{"image_size": 24, "translate": 0.12, "widths": [48, 64, 96, 160], "mixing": "mixup", "label_smoothing": 0.1, "head_dropout": 0.2, "residual_init": "none", "optimizer": "soap", "merge_dims": true, "steps": 31800, "batch_size": 128, "final_lr_fraction": 0}
Rows from block 2 of a small image classifier, named by matrix and row number. Rows with one number belong to one channel. Each number is 128 + 32 x the weight over its row's rms, rounded and kept within 0 to 255. All counts start at 0. After the name is the row's rms in percent of the matrix's.
After each channel's rows are labels from the 100 images, of 14976, where the channel reaches its highest value: "patch colour" is the nearest of a few named colours to the mean colour under the peak; "strongest on" is what is common among them. Only what is clearly more common there than usual is listed. The data: photos of plants, animals and fungi (iNaturalist). In brackets: how many of the 100.
# convs0: first 3x3 conv, stride 2 (model.blocks.2.convs.0.weight, 64x48x3x3, each kernel summed), inputs 0-47
# convs1: second 3x3 conv (model.blocks.2.convs.1.weight, 64x64x3x3, transposed, each kernel summed), outputs 0-63

convs0.30 103 [142  85 130 185 129 145 133 143 150 148 173 152 107 236 116 125  96 142 163  92 103  76 162 105 166  84 114  98 123 152 121 112 137  94  99  94 108  90 178 156  93 104  84 150 155 133 128 116]
convs1.30 092 [ 98  81 102 105 121 165 112  77 164 132 108 117 184 165 110 115  99 184 167  95 141 183  93  94 121 153 125 165 122  49 126 185 204 136 114 144 109 120 155 161 156 122  94 133 139 118 141 169 140 171 164 103 123 152 147 116 103 133  70  76 125 160 123  96]
patch colour: grey (76)
strongest on: order Odonata (33); family: Coenagrionidae (27)

convs0.5 093 [178 127 193 101  97 146 117  95 180 181 151 124 140 168  98 119 128 125 105 113 113 121 146  79  86 118 123  74 156 148  72 101  99 112 164 132 131  95 114 108  96 161  83 182 132 185 128 177]
convs1.5 098 [ 86 113 133 136 180 141 155  92 148 126  91 153 164 140 171 135 172  94  94 124  80 117  69  90 113 169  64 148 127 114 128 156 119  97 153 180 163 163 139  67 154 149  79  82 153 175 158 164 138 115 147 123 125 132  99 122  79 103 157 121 121  48 147 115]
patch colour: brown (49)
strongest on: class Insecta (69); phylum Arthropoda (69); order: Lepidoptera (37)

convs0.45 095 [134 160  90 101 100 115 131  92  87 154 136 108 109 120 142 102 106 146  95 111 130 123 149 157 159 115 150 146  98 153 118 133 176 105 126 139  73 171 153 103 145 240 217 157 167 134 112 131]
convs1.45 103 [134 117 108 161 191 144 107 160  93 102 107 133 143  95 121 136  85 153 143 179 149 144 169 150 107 153 164 193 121 145 127 104 158 101 128 149  98 125 114  72 197 124 174 116 164 100 215 137 181 120 158 171 124 126 137 137  76 132 147 188  87  96 123 110]
patch colour: brown (63)
strongest on: class: Insecta (70); order Coleoptera (39); family: Coccinellidae (33)

convs0.55 095 [116 140 138 131 186  84 174 151 131 144  97 112 101 151  92 124 105 207 125 126 153 142 109  71 128  65 110 130 157 156  97 117 131 110  89 155 156 155 110 146 125 112  70 144 116 132 223 152]
convs1.55 088 [127 113 141  94 159 153 147 109 108 199 163 144 113  99 149 125  82 148 134 129 103 188 120 123  62  84 205 132 180 132 188 161  95 153 129  77 155 107 162 112 172 156 101 153 163 155  96 113  88 123 121 193 116 129  96 128 130 183 120 140  82 127 124 140]
patch colour: pink (27)
strongest on: class Aves (86)

convs0.40 101 [133 129 153  99 156 138 205 170 124 136 169 112  87 127 135 122 211 117 102 137 170 123 125 147 119  97  92  81 103  83 112  96 189 132 170  87  92 120 102 134  70 158 125 152  86 115 118 103]
convs1.40 095 [126 151 148 158 140 178 196 162 110 123 125 158  80 108  98 150 126 118  57 105 130 104 145  77 103 143 194 136  75 144 148 128 145 125 110  83  93 121  41 166 124  71 147 111 116 162 102  82 175 105 114 107 149 130 131 180 102 122 119 134 104  79 125 156]
patch colour: brown (64)
strongest on: class: Insecta (64); order Coleoptera (33); family: Coccinellidae (30)

convs0.50 105 [156 130 110  91  93 115 119  61 135 176 132 188  85 162 102 103 140 105 184  61 126  78 105  84  94 127 143 117 122  82 116 133 145 125 208 119 172 126 159 139 128 141 118 174 129 102 147 119]
convs1.50 098 [ 92  95 125 108 170 207 169 150 134  89  54 126 177 156 118 106  98 138 143  99 128 145 133 167 131  95  77  87 149 111  89 156 153  62  97 169 155 108 193 156 156 144 112 111 168  77 177  98 126 116 153  93 133 117 165 100 131 149 121 125 104 120  97 121]
patch colour: brown (72)
strongest on: class Insecta (81); phylum Arthropoda (81); order: Coleoptera (25)

convs0.10 110 [105 165 144 155 148  91 149 127  67  82 129 165 130 144 108 147 159 104 132 100 180 178 200 112 121  75 129 148 117  87  91 151 130 112 121 108 152  94 107  52 150 171 144 100 188 112 124 131]
convs1.10 113 [146 181 203 122  99 224 126 141 132 204 103 160 127 151 183 109  85 127 171 148 117  88 120 103 104 109 132 146 128 104 136 135 131 119 137 118  93 136 150 155 145 122 209  82 120 134 138 154  89 163 124 137  98 128 153 119 127  65 155 138 124 184 162 146]
patch colour: orange (37)
strongest on: class Insecta (79); phylum Arthropoda (79); family: Nymphalidae (30)